Rows from block 4 of a small image classifier, named by matrix and row number. Rows with one number belong to one neuron. Each number is 50 + 15 x the weight over its row's rms, rounded and kept within 0 to 99. All counts start at 0.
After each neuron's rows are labels from the 100 images, of 14848, where the neuron reaches its highest value: "peak at" is the part of the image that holds the peak. Only what is clearly more common there than usual is listed. The data: crops of objects in photos (Visual Genome). In brackets: how many of the 100, against the usual share in percent.
# fc1: MLP up (model.blocks.4.mlp.fc1.weight, 512x256), inputs 0-63
# fc2: MLP down (model.blocks.4.mlp.fc2.weight, 256x512, transposed), outputs 0-63

fc1.510:48 34 52 33 66 59 55 37 40 40 63 39 60 52 61 51 22 35 55 31 60 59 49 57 63 50 25 38 53 41 85 76 70 50 57 31 40 54 53 62 39 37 62 63 46 72 65 58 63 43 73 54 23 39 46 35 35 61 24 62 67 37 50 56
fc2.510:61 55 18 44 53 58 65 49 25 51 78 30 57 44 50 39 69 51 21 39 39 51 36 53 61 51 52 42 43 45 38 45 43 48 29 55 64 65 60 35 46 13 65 50 43 48 32 58 30 58 83 28 70 52 27 33 65 65 75 34 58 45 35 26
peak at: top right (78 vs 11.1)

fc1.369:57 75 50 54 63 50 75 33 33 62 39 42 62 53 58 53 60 50 42 50 56 47 13 80 34 38 34 56 54 60 34 30 34 46 62 43 76 31 39 36 33 51 60 31 31 51 33 44 36 34 62 51 39 38 47 56 41 70 65 62 31 72 28 87
fc2.369:49 19 39 63 64 23 27 36 68 61 16 31 52 48 52 54 40 31 27 50 64 56 66 50 46 76 62 57 42 73 50 48 81 63 66 44 15 77 33 36 53 70 52 62 54 28 78 58 23 53 48 44 42 56 31 56 43 53 30 42 72 08 60 28
peak at: centre (66 vs 11.1)

fc1.233:44 65 58 54 58 48 36 67 57 55 25 38 38 50 67 33 43 59 41 39 56 43 45 53 43 53 66 49 71 32 35 34 53 44 23 78 42 32 35 21 17 35 31 44 78 47 81 49 33 66 46 57 46 32 46 44 61 45 52 40 13 34 41 51
fc2.233:58 54 71 37 48 89 52 21 40 74 75 58 70 36 66 51 25 58 60 47 24 48 30 50 67 23 58 41 26 32 51 44 50 44 69 49 87 58 68 60 67 39 68 68 47 33 55 39 57 64 75 47 54 43 33 65 57 71 52 60 54 58 48 15
peak at: centre (45 vs 11.1)

fc1.341:55 40 57 63 52 50 45 57 35 58 28 43 30 27 28 49 57 62 39 47 54 39 42 65 67 57 30 61 51 30 42 35 55 47 52 59 25 42 59 56 31 57 57 47 48 58 23 59 21 19 38 28 58 70 30 45 41 75 44 61 55 57 47 44
fc2.341:54 58 43 52 38 33 61 54 35 58 27 55 47 33 52 44 50 63 70 71 50 48 27 55 62 64 74 46 42 71 63 35 43 27 50 65 52 52 06 43 67 48 29 25 52 36 27 37 66 53 66 66 50 52 80 43 62 38 66 57 56 50 45 59
peak at: top centre (29 vs 11.1)

fc1.402:40 44 39 54 43 55 50 75 53 42 61 38 47 67 49 52 45 58 53 53 33 58 57 49 68 70 80 23 30 68 70 35 66 27 40 52 65 58 46 52 82 43 40 85 55 72 60 43 26 39 76 66 27 43 39 67 71 58 44 59 35 36 46 57
fc2.402:65 58 43 43 70 55 54 76 46 43 59 65 68 53 56 46 30 75 52 41 31 38 43 48 47 70 54 67 52 49 23 32 66 49 40 75 61 42 56 41 64 64 34 59 39 56 73 38 44 46 64 38 38 39 73 35 80 50 66 56 46 76 50 58
peak at: centre (32 vs 11.1); bottom right (29 vs 11.1)

fc1.108:50 48 30 63 55 53 44 71 70 40 33 32 47 58 48 53 69 28 43 44 50 39 60 50 35 59 37 38 56 29 67 52 57 39 54 23 55 24 35 44 51 73 38 35 35 51 51 52 45 61 51 71 32 41 26 44 59 44 37 90 62 48 55 45
fc2.108:29 56 66 72 38 37 40 31 52 83 45 28 62 61 65 71 08 64 35 51 45 49 49 49 58 46 75 52 59 35 71 56 31 75 72 41 40 78 64 61 47 63 25 57 59 62 40 29 46 44 46 31 33 37 23 83 47 50 65 39 56 36 28 64
peak at: top right (35 vs 11.1); centre (28 vs 11.1)

fc1.147:63 77 22 34 52 45 58 63 35 58 41 63 86 41 56 73 56 40 54 46 43 24 79 72 49 46 67 28 32 60 62 41 32 59 38 39 72 51 39 38 63 60 48 74 47 39 59 34 26 43 71 57 54 43 54 40 23 39 35 67 64 68 47 56
fc2.147:52 25 53 51 47 21 49 41 48 53 57 25 49 37 70 65 41 55 31 43 42 66 40 29 63 38 61 38 52 39 25 68 36 53 34 48 38 51 73 45 51 41 38 46 26 53 78 67 84 35 29 74 34 66 33 76 70 78 46 39 71 45 46 45
peak at: top right (46 vs 11.1)

fc1.337:42 30 63 36 52 26 36 62 38 61 43 46 25 61 62 60 51 85 54 58 41 39 69 37 64 62 60 70 53 64 62 34 50 50 47 51 64 26 46 51 75 35 46 32 73 39 55 47 30 49 73 43 71 27 48 42 78 78 40 35 44 57 53 80
fc2.337:68 75 57 45 53 59 40 31 77 55 57 57 40 43 24 46 41 49 55 61 68 33 24 66 52 41 00 28 79 67 46 38 53 56 41 32 63 58 44 60 62 49 66 58 51 58 49 46 65 49 44 35 37 39 22 70 58 43 51 48 50 23 34 24
peak at: centre (31 vs 11.1)

fc1.290:67 71 45 42 62 58 42 42 46 70 60 55 31 64 52 62 44 61 58 49 56 44 51 54 52 30 58 57 52 39 57 39 32 32 73 32 28 59 17 46 45 68 22 51 51 60 46 88 52 46 58 28 74 59 39 49 26 40 47 30 47 64 54 20
fc2.290:55 40 52 65 50 79 51 51 60 43 69 28 60 70 53 55 45 46 04 58 58 50 66 60 46 65 45 43 31 36 52 45 56 33 11 61 23 38 30 62 75 53 38 43 43 40 34 52 52 23 71 51 32 25 60 60 45 61 24 46 66 54 62 37
peak at: centre (45 vs 11.1)

fc1.150:44 52 28 17 65 47 54 46 14 50 53 54 45 33 33 60 53 54 30 70 53 74 57 68 44 65 39 23 61 48 28 44 61 56 33 62 29 26 59 45 32 51 28 64 51 11 86 28 26 40 48 34 60 39 64 38 67 64 28 46 52 30 40 23
fc2.150:70 41 68 62 64 40 43 49 65 61 30 90 62 37 73 48 47 48 31 56 54 59 30 45 44 54 43 57 53 39 40 19 28 18 52 40 58 62 47 35 50 46 29 32 45 39 65 33 56 44 44 56 73 35 72 38 79 64 64 67 54 77 35 32
peak at: top right (37 vs 11.1)

fc1.506:37 55 72 49 31 32 39 64 09 51 60 46 44 52 57 39 52 59 52 16 46 69 45 75 36 29 53 44 51 41 32 51 53 56 76 51 40 48 66 57 52 48 41 59 52 55 42 57 47 37 51 49 43 65 49 35 19 44 76 60 48 57 71 54
fc2.506:79 39 41 38 63 36 70 40 58 79 38 41 53 41 28 71 60 38 50 52 59 47 68 47 57 75 44 59 49 51 15 49 71 08 55 46 33 44 44 38 43 43 56 61 53 59 66 40 50 55 59 73 46 70 36 59 41 28 19 76 86 45 41 72
peak at: centre (58 vs 11.1)

fc1.381:45 69 48 63 48 65 54 68 47 54 56 49 38 73 49 46 41 61 36 68 52 45 29 51 63 41 59 39 72 67 63 62 52 19 52 37 34 55 48 45 24 35 56 52 59 49 66 37 24 50 52 47 39 32 53 39 58 37 46 36 66 39 50 63
fc2.381:49 49 17 80 51 63 42 67 33 36 47 56 39 33 37 57 38 46 37 58 55 57 47 46 55 76 39 56 34 69 74 39 51 63 64 71 48 38 57 48 44 50 34 42 48 53 19 69 45 53 49 29 58 48 53 39 37 35 67 54 36 48 69 42
peak at: top right (60 vs 11.1)

fc1.453:78 52 26 40 46 44 55 80 60 35 34 68 32 47 62 39 52 57 53 65 45 29 56 50 52 42 42 49 51 65 48 62 67 42 51 43 22 49 35 64 52 49 62 45 43 26 79 44 44 54 22 71 13 55 60 61 52 75 39 49 29 54 78 57
fc2.453:22 21 52 55 36 28 56 40 34 41 47 80 49 75 69 24 59 32 51 60 79 72 42 37 22 69 29 60 45 59 71 44 77 46 74 36 39 12 84 45 37 62 53 58 49 30 65 45 74 26 57 26 51 59 35 49 64 60 54 46 60 40 29 40
peak at: bottom right (32 vs 11.1); top centre (32 vs 11.1)

fc1.85:26 51 80 63 40 52 80 43 39 32 45 26 54 69 56 48 70 62 31 33 48 67 53 44 26 24 57 35 59 28 49 55 31 48 48 60 89 44 53 31 46 35 61 60 39 53 69 40 43 37 24 77 64 44 78 68 45 77 52 51 38 65 30 59
fc2.85:61 43 24 42 58 65 72 56 56 35 50 13 76 41 58 29 40 63 51 69 38 51 65 18 37 56 46 46 61 69 35 58 58 45 39 38 30 32 50 29 38 53 29 74 63 71 48 63 63 52 77 54 48 50 58 50 59 46 39 61 50 48 49 54
peak at: top centre (30 vs 11.1)

fc1.31:45 54 71 59 46 16 72 55 52 16 31 30 29 52 65 60 51 61 60 57 38 52 61 60 56 55 40 55 16 37 72 41 27 53 25 69 43 35 57 42 46 36 37 62 46 28 37 68 33 60 47 61 84 42 43 39 51 51 64 79 74 47 54 57
fc2.31:58 46 33 71 43 32 80 35 43 47 49 86 58 55 64 61 77 34 67 53 42 51 66 55 55 55 36 20 57 67 37 68 46 33 28 54 53 57 59 40 83 55 68 65 59 35 58 40 54 62 50 51 39 52 52 44 59 67 70 75 54 58 53 19
peak at: bottom right (27 vs 11.1)

fc1.278:45 58 57 63 65 39 54 42 59 41 50 56 55 66 50 46 37 61 30 50 62 56 56 42 39 20 58 50 54 41 54 52 46 18 63 57 54 41 40 61 58 41 58 32 50 83 82 45 66 50 70 92 73 59 57 47 67 39 47 69 64 39 48 70
fc2.278:43 27 63 88 46 47 50 34 46 36 22 64 33 71 65 92 50 44 42 67 48 47 36 83 59 35 41 51 38 37 27 66 35 57 53 45 60 41 69 70 35 69 64 37 55 54 26 78 35 49 51 52 54 22 53 66 49 44 56 61 52 35 69 50
peak at: bottom right (43 vs 11.1)

fc1.305:49 43 41 30 54 62 52 56 24 51 58 63 60 39 70 00 54 49 75 25 80 45 65 51 30 46 43 28 36 57 66 44 65 37 23 57 75 41 70 42 57 44 42 72 53 48 42 41 44 35 53 30 46 30 48 45 58 70 35 42 43 42 48 36
fc2.305:58 43 95 62 70 60 42 56 49 48 42 32 44 14 63 77 38 47 59 52 35 43 73 79 40 60 65 37 43 66 43 54 41 62 49 35 44 65 56 35 64 36 61 58 56 52 30 46 33 65 40 19 48 46 60 68 33 30 66 28 33 46 40 54
peak at: bottom right (28 vs 11.1)

fc1.35:51 37 54 42 63 27 68 77 52 53 74 51 08 36 39 62 65 56 24 44 46 46 38 50 33 39 47 63 70 31 54 36 49 45 58 28 34 44 42 49 55 49 29 54 45 26 62 50 57 52 56 51 53 30 66 54 35 34 46 35 68 57 38 41
fc2.35:68 29 49 60 63 54 58 32 46 41 57 43 90 62 53 60 61 56 43 47 67 45 24 53 45 42 28 26 36 50 65 51 50 28 52 47 55 43 44 63 40 59 79 53 67 44 61 56 48 46 44 45 27 62 65 39 86 54 62 58 52 45 59 40
peak at: centre (45 vs 11.1)

fc1.54:45 31 65 38 58 66 51 41 48 65 75 18 26 56 57 61 58 58 35 76 16 52 51 50 47 57 51 61 48 50 42 64 43 59 40 70 38 50 38 45 34 41 63 33 36 31 47 41 31 49 26 38 52 28 38 30 48 46 12 47 44 49 46 33
fc2.54:74 28 76 30 56 25 64 46 69 50 62 27 38 48 60 36 44 47 31 51 51 54 41 23 29 38 83 81 51 25 52 43 56 68 86 43 53 55 20 32 45 61 43 62 22 52 56 72 40 31 51 35 71 36 53 54 30 68 57 44 76 55 42 63
peak at: top centre (29 vs 11.1)

fc1.315:60 22 67 48 62 47 54 40 54 80 28 59 30 52 56 62 24 36 55 53 76 38 16 68 51 51 57 72 63 61 54 43 21 67 28 38 64 38 37 64 53 38 47 40 58 47 59 08 54 58 38 45 61 46 42 48 64 44 60 57 74 52 32 48
fc2.315:46 51 52 40 68 65 63 44 45 40 74 68 32 44 60 62 39 49 64 29 39 72 68 62 34 28 75 71 35 46 67 44 58 27 43 46 44 42 54 42 46 64 42 55 66 67 58 41 49 48 28 37 16 50 35 29 49 19 66 20 40 59 36 53
peak at: bottom right (35 vs 11.1)

fc1.243:36 23 54 52 41 65 27 28 60 59 65 33 38 92 56 61 45 44 29 51 50 54 46 60 27 54 68 46 24 95 52 50 78 80 51 38 71 60 50 46 73 47 48 39 30 73 72 65 21 55 37 77 66 63 43 48 41 55 71 47 24 59 26 82
fc2.243:58 58 34 63 73 73 44 43 35 55 35 54 51 35 33 74 49 53 41 48 61 40 42 42 53 22 30 55 58 65 35 63 13 61 36 68 42 45 56 60 48 37 75 62 65 61 65 49 74 40 80 36 40 28 59 44 58 71 42 62 48 35 51 34
peak at: bottom right (59 vs 11.1)

fc1.391:24 73 39 62 43 72 61 46 43 85 47 29 67 61 28 45 66 30 51 61 43 49 53 41 47 49 22 44 52 37 54 62 12 68 63 45 71 36 48 44 66 42 60 48 52 60 99 51 46 55 32 71 40 34 52 73 58 57 65 61 61 41 36 39
fc2.391:56 38 58 64 38 38 68 63 40 78 46 34 18 54 66 65 33 48 50 38 34 63 04 36 10 41 59 48 38 53 67 29 55 34 28 72 39 58 52 64 74 55 36 35 39 16 26 54 51 25 51 66 72 26 24 35 54 57 61 40 49 17 64 46
peak at: top right (70 vs 11.1)