From a checkpoint of a small image classifier: 24-pixel images, batches of 384.
Rows from block 3 of a small image classifier, named by matrix and row number. Rows with one number belong to one neuron. Each number is 128 + 32 x the weight over its row's rms, rounded and kept within 0 to 255. All counts start at 0.
After each neuron's rows are labels from the 100 images, of 14848, where the neuron reaches its highest value: "peak at" is the part of the image that holds the peak. Only what is clearly more common there than usual is listed. The data: crops of objects in photos (Visual Genome).
# fc1: MLP up (model.blocks.3.mlp.fc1.weight, 512x256), inputs 192-255
# fc2: MLP down (model.blocks.3.mlp.fc2.weight, 256x512, transposed), outputs 192-255

fc1.316 [114 154 111 145 178 106  96 147 137  96 127 128 109 131 104  82 178 133 132  79  98 212 136 145 122 119 111  85 173 121 134 133  61  93 114 181 142 148  92  95 103 143 153 126 158 154  63 125 190 143 162 109  67 121 185 122 166 166 106  90 113  65  85 131]
fc2.316 [ 29 184  87 103 101  89 132 149  98 156 182 110 156 156 157 154 136 123 149 163  80 167 121 202 145 100 147 102 176 172 156 138 204 141  93  83 147 130 163 133 137 118 145 133 121 121 108 123 115 121  87 161 128 111 106 103 145  99 125 158 133 175 156 166]
peak at: centre

fc1.283 [120 172 152 127 172 168  98  97 114 112 100 156 128 211 150  88 146 108 137 136  91  84 153 133 135 126 132 101 112  97 140 125 150 162 111 144 148 120 156 121 169 123 162 156 152 114 128 167 168 163 206 121 169 133  61  60 121 110  92 123 140  63 130 163]
fc2.283 [140 117 172 119 109  50 148 150 138 110 149 114  85 101 128 148 164 125 128 187 148 155 101 163  97 124 154 135 157 149 105 137  91 137 157 124 130 136  67 174  93  95 110 126 136 134 123  91 125  83 102 122 110 167 163  84 142  73 142 140 106 107 139 115]
peak at: bottom right

fc1.114 [128 121 144 122  88  45 158 140 156 126  90  94 138 159 115  66 151 141 135 127 106  78 108 136 124 102 170 131 116 174 148 153 147 159 163 147 119  99 173 122 170 146 159  89  91 191 112 142 203 141  99 109 164 104 131  81 138  72 122 131  75 150 163 131]
fc2.114 [163 161 132 147 108 139 132 182 132  80 118 123 140 158 160 164 123 153 112 197 122  73 148  97 156 163 121  90 115 175 126  55 167 126  91  47 130 144 126 156  95 216 151 134  99 105 130 101  84 122 142 137 199 112 139 144  95 177 142 127 197 186 117 131]
peak at: bottom right

fc1.465 [142 110 104 161  87  85 201 133 136 172  89 136 151 110  96 121  90 107 112 186 124  91  74 231 132 104 141 101 129 146 163 133 121 140  79 157 145  77 129 111 101 101 129  93 183 154  89 179  95 118 145  93 116 140 142 178 124 109 129 152 148 145 150 166]
fc2.465 [138 140 135 100 138 112 114 159 162 128 121 100 126  39  88 113 146 126 132 118  36 152 126  98 113 151 118 136  91  61 116 159 157 117 150 127 151 143 125 149 148 150 167 111  83 130 164 119 132 122  98 225 140 194 142 136 151 163 119 108 120 116  85  94]
peak at: bottom right

fc1.510 [162 126 120 105 148  70 132 130 160 129 152 105  26  88 107 106  85 142 159  92 107 109 186 183  96 158 145 185 146 113 115 171 143 114 184 179 112 132 101 123 147 104 123 153 131  82  98  69 105 116  86  85 156 160 105 139 114  77 193 172 135 150 142 129]
fc2.510 [129  99 147  83 175 108 145 121 128 147 121 158 138 134 131  61 119 137 144 131 130  64  57 117 175 129 124 113 120 155 111 117 119 142 141 133  90 100 124 117 136 117 143  90 129  97 134 169 126  98 142  99  58  84 159 136 121 127 117  43 114 168 156  66]
peak at: top right

fc1.43 [178  88  99 154 127  96 141  76  97 153 100  39  99 126  96 123 132 152 140 143 164 122 141 113 103  72 113 111 162  82 150 147  97 124 147 108  65 167  99 159 154  97 113 102 179 102 120 110 184 165 120 124 110 130  81 102 116 164 135 101 131 130  76 123]
fc2.43 [122  87 174 113 155 113  72 145  89  95 108 146 173  99 130 107 151 112  68  43 106 162 122 179 100 163 157 118 170 177  91 188 171 100 158 100 109 137 103  66  84 104 160 162 128 115  96 147 100 109 117 105 119 118 149 109 128 186 123 131 102 173  98 148]
peak at: bottom right

fc1.87 [131 182 122  59  74 132 119  77 112 120 126 189 111  98 121 195 184 144 167 148  91 152 151 136 150 138 141  97 141 150  75 140  86 144 135 113 125 130  98 111 152 173  95 111 170 117 166 175 147 137 136 163 123 110  87 111 143  94 106  53 165  93 135 114]
fc2.87 [ 84 159 173 152 144 104 145  92 181 113 139 135 143 104 126 171 125 167 120 167 168  86 122 132  79 111  71 120 117  90 158  82 143 110 107 120 132 109 137 123 154  83 169 155 215 138  80 157 146  89 128  50 129 145 204 147 188 190 121  90  90 117 119 174]
peak at: centre; bottom right

fc1.317 [115 175  91  98 125  79 130  91 138 134 131 191 123  95 133 132 162 146 107  88 170 149  93 183 113 188 209 105  94 171 132 106 175 137 138 182 114 122 164 147  94  62 151 159 124 169 150 176  98 102 106 128 112 134 148  90 156 153 101 112 162 103 156  90]
fc2.317 [115 118 146 139 124 149  80 109 117 159 113  91 151 152 154 134 112 143 109  92  66 108 163 141 169  58  92 137  84  97 163  97 117 197 111  87 151 121 133 141 108 110 149 101 146 136  89 160 106 158  89 126 152 151 118 155 114  94 190 132 109 178 102 118]
peak at: centre

fc1.35 [ 71 159 102 104 189 177 131  98 128 126 130 109 138 116 108  97 150  98  57 127 147 144 143 112 161 139 129 112  90 114 169 134 139  73 128 118 116 125 110 126 186 226 152 136  94 106 122 128 145 160 118 103  97 128  45 132 127 135 142 175 140 124  62 132]
fc2.35 [126 101 169 142 157  61 137 164 122 152 151 168  63 120  66 202 130 183 187 145 123  76 137  88 129 131 137 175 141 143  77 130  38 161  86 109 113  80 113 112  63 102 170 151 134 122  67 134 124  91 178 168  93 131 154 127 168 117 150 117 114 147 160 181]
peak at: top right

fc1.200 [120 145 200 107 123 123 152 158 155 135 112  89 161 132 164 150 134 161 113 107 133 164 168 140 171 139 157 109 121 116 116 168 128 110 172 124 128 127 148 203 136 100 115 168  55  78 175  86 121 130  83 131 121 176 167 136  51 121 123 126 170 122 102  98]
fc2.200 [139 111 136 121  76 108 129 207 133 151 136 169 146 183 127 147 139  98 127 168 105 116 164 113 147  97 187 161 145  87  75  80 103 168 173 156 135 131 164 147 107  77 128 143 159 178 173 172 110 151 130 131 103 102 141 136 109 171 113 119 156 102 111 171]
peak at: top right

fc1.110 [ 78 110 207 192  92 159 108  91 100 144 121 129 139 111  70 136 156 140 160 102 133 155 213 105 110  78  95 109 191  70  79 117 135 123 107 130 139 122 132  91  75 152 153  82 151 131  69 113 134 106  60 122 103 115  84 158  24 145 153 101 166 138 146 110]
fc2.110 [122 167  79  83 194 116  17 100 134  94 138 149 210 157 143 143 101 133 159 169 179  97 103  98  81 169 111  95 115 159 118 102 109 159 143 142 146 153 127 122 154 117 136 123 109 116  92 104 127  98 109 141 145  87 161  88 174 132 111  75 147  96 125 124]
peak at: middle right

fc1.503 [142 197 116 152  91 154 139 122 105  93  86 145 145 193  68 118 146  96  98 152  76 119 157 113 121  81 125 129 151 118 154  99 107 157 186 171  62 166 168  67 142 107 167  99 111 125 163  87 124 151 177 118 103 128 146 149 155 128 105 123 113 130 124 139]
fc2.503 [ 65 136 153 140 105 144 130  68 188 132 110  89 102 138 138 143 103 150 119  90  96 103  87 104 134  88 160 135 117 107 104 125 100 126  55 175 124 198  91 139  98  82 122 137 130 153  72 124 187 178 162 182 178 170 111  89 106 115 157 129 135 133  90  86]
peak at: centre; top centre

fc1.154 [111 182 107 117 130 130 106 123 137 118 173  77 161  94  83 138 166 125 199 148 123 101 131 105 171 106 131 162  88 165 154 120 173 148 109  97 146  93 144 172 102 145 182 147 148 149 137 201 143 144  87 138 124  97 150 151 113  98 158  66 143 122 126 116]
fc2.154 [129 155  95 175 169  87 108 123 140 144 135 103 112  94 106 150  94 182 137 148  95 122 113 108 125  88 152 140 166 113 107 192  64 148 100 109  86 144 108 105 109 133 134 138 147  89 110 134 163  95 133 151 111  62  89 116 131 177 149 169 130  95 165 192]
peak at: top right; top centre

fc1.246 [ 73 124 134 173 109 166 169  84 115 121 128 140  63 128 156  85 135 207 108  77 153  57 136 128 179  79  92 112 153  61 157 126 117  98 133 166 150  76 116 145 170 113 115 142 168 159 109 110 131 145 161 113  84 141 134 142  87  96  52 122 102 132 121 135]
fc2.246 [162  98 121 158 148 103 116  96 109  46 106 116 130 135  88 114 158 142  95 173 149 147 176 158 112 155 181 114  98 181 132  72 139 116 170 140 186 155  85  45 172 148 148 144  71 144 126 179 186 162 146 134 177  83 168 103 113 157 172 147 114 140  89 110]
peak at: bottom right

fc1.489 [104 137 151 125  96 166 164 142  94 180 183  78 124 130 120  83 148 110 121 160 152 196 153 130  93 105  97 143  83 152 149 119 122 141 159 108 101 172 172  96  81 169 109  89 130 113 119 123 131 136  96 118 158 110  67 122  66 133 162 125 128 112 127 177]
fc2.489 [107 150 147 136 117 148  74 150 151 114 168 107  80 105 149 108 157 116 112 120  94 105 117 113 136 121 167 117 130 157  86 156 165 168  61  73 100  79 127 123 154 112 121 144 159  67 183 135 150  98 113  94 146 110 143 125 188 167 146 130  99 106 163 137]
peak at: centre

fc1.417 [136 150 160  70 146 146 182 124  80 100  66  77  90 140 135 118 106 145 176 122 138 194 141  99 122 144 152 185 157  64 168 149 119  56 173  97  67 183 162 137 126  83 124 113 141 123 117 173 102 151 143 144 116 156 146 143  89 119 115 171 178 101  66 100]
fc2.417 [113 112 152 141 123  90 148 147 106 127 150 124 107 114  95 132 105 124  97 142 127 104 157 144 159 152 107 117  96 155 129 127 124 100 120 153 158 167 121 131 171 170 123 142  77 165 140 154 120 108 102 122 141  93 111  41 144 124 144 103 109  60 126 185]
peak at: top right

fc1.25 [158 115 144 178  89  99 152 110 165 132 124 141 103  80  81 158 120 125  47 133 109 107 100 213 156 148 159 135 149 135 108  82 123 121 139  68 136 148 124  77 153 142 118 100 133 146 140 161  97 140 103 107 127 151 101 126 194  86  44 127 116 134 162 145]
fc2.25 [ 83 174 118 130  69 162 153 150 115 176 162  48 115 132 172 108 111 134  80 130 106 155 159 125  95  84 186 127  92 160 148 130 126 165 161 160  72 121 136  99 135 162 126 106 139 145 102 173 171 127 169 123 169 112 145 124  51 128 100 159 105 121 109 141]
peak at: centre

fc1.404 [165 134 117 122  69 139 118 117 202 156  69  92 151  65  88  86  44 124 112 105 140 107 193 170 166  85 144  86 108 125 152 129 162 124 119 139 169  83 120 116  88 133 196 123 134 153 151 141 165 122 101 137 102 163 163 147 132 111 127 138 152 108 130 131]
fc2.404 [133 126 152 148 118 127  94  74  95  62 138 149 137 196  70 135 112 116 106  43 109 149 134 144 128 176 147  98  87 116 121 160  80 131 112 150 127 160 159 119 109 142 128 149 128 131 138 117 134 184 171  67 117  84 164 100 124 141 125 185 184  92 108 104]
peak at: bottom right

fc1.7 [143 143 147 146 131 113 170 157 164  81 134 152 150 136 114 141 155 128 151  97 139 127 160 127 164 153 121 154 169 122 145  99 150 120  83 215 137 175  81 199 151  93 134 123 111 107 150  49 142 114  64 110 170 103 142 170 120 115 139 126  85 120 118  62]
fc2.7 [103 147 128 125 154  83 128 125  87 190 167 121 133 130 117 188 141 145  89 157 113  80 160  91 127 142 160 110 146 194  54 136 220  72 129  76 114 160 125 102  85 101 117  82  60 130 136 165 142 100 171  95 122  90 188 107 169 139 139 173 164 113 137  85]
peak at: top right

fc1.240 [157 183  71 117 104 169 180  39  50  78 176 123  99 170 172 139  64  74 148 138 192 121  65 109 134 100 164 193 120  70  93  96 181 159 161 134 122 116 151 126 202  93 140 150 172  98 133 164 146 178 104  98 119 108 100 116 102 140 140 154  99  87 137 124]
fc2.240 [149  74 124 126  86 144 114 156  99 156 125 140 141  92  64 126 148  82 104 186 109 156 174 106 101 135 127  84  78 141 131 120 138 149 113 142 168 128 100 189 104 167 103 187  86 125 153 113 153 150 146  93 137  84 197 128 162 183 170 110 163 116 196 166]
peak at: bottom right; centre

fc1.496 [176 124 132 117 163 122 105 100 145 152  77 164 119 130 127 112 153 125 168 164  87 176  91 155  83  70 123 154 112 114 124 134 122 145  59 210 118 111  99  97 149 152 133 127 140 183  71 142 122  98 157 171 128 143 120 116 159 124 170 140 148 102 138 131]
fc2.496 [190  92  89 161 156 127  80 111 166  97 101 152 128 149 116  62  83 119 116 158 123 211 109  98  78 169  85 133 127 183  95 117 177 122 154  92 103 147 131 161 117 159 145 131 144 145  76 109  99 144 147  95 144 157 117 121 144 146 129 126  56 120 146 147]
peak at: top right; bottom right

fc1.247 [113 154 113 132 101 140 110  94 145  66  81 109 203  77  89 104 170 154 100 122 133 181 162 171 140 134 106  75 141 102 156  58 142  92  79  84  97 155  84 103 139 120 111 116 137 102 132 141 104 115 102 139  80 155 131 152 131 113  79 117 154  93 141 120]
fc2.247 [131 127 143 125 126  97 164 133 140 128  95 178 109 156 143 131  94  92 127 122 102 122 116 165 155 125 161  57 149 145 120 167  53 166 121 160 151 161 174 103 164 132  92 124 215  81 140 114 132 100  96 112 146  79 139  66 175  79 100 113 130 164  93 126]
peak at: centre; top right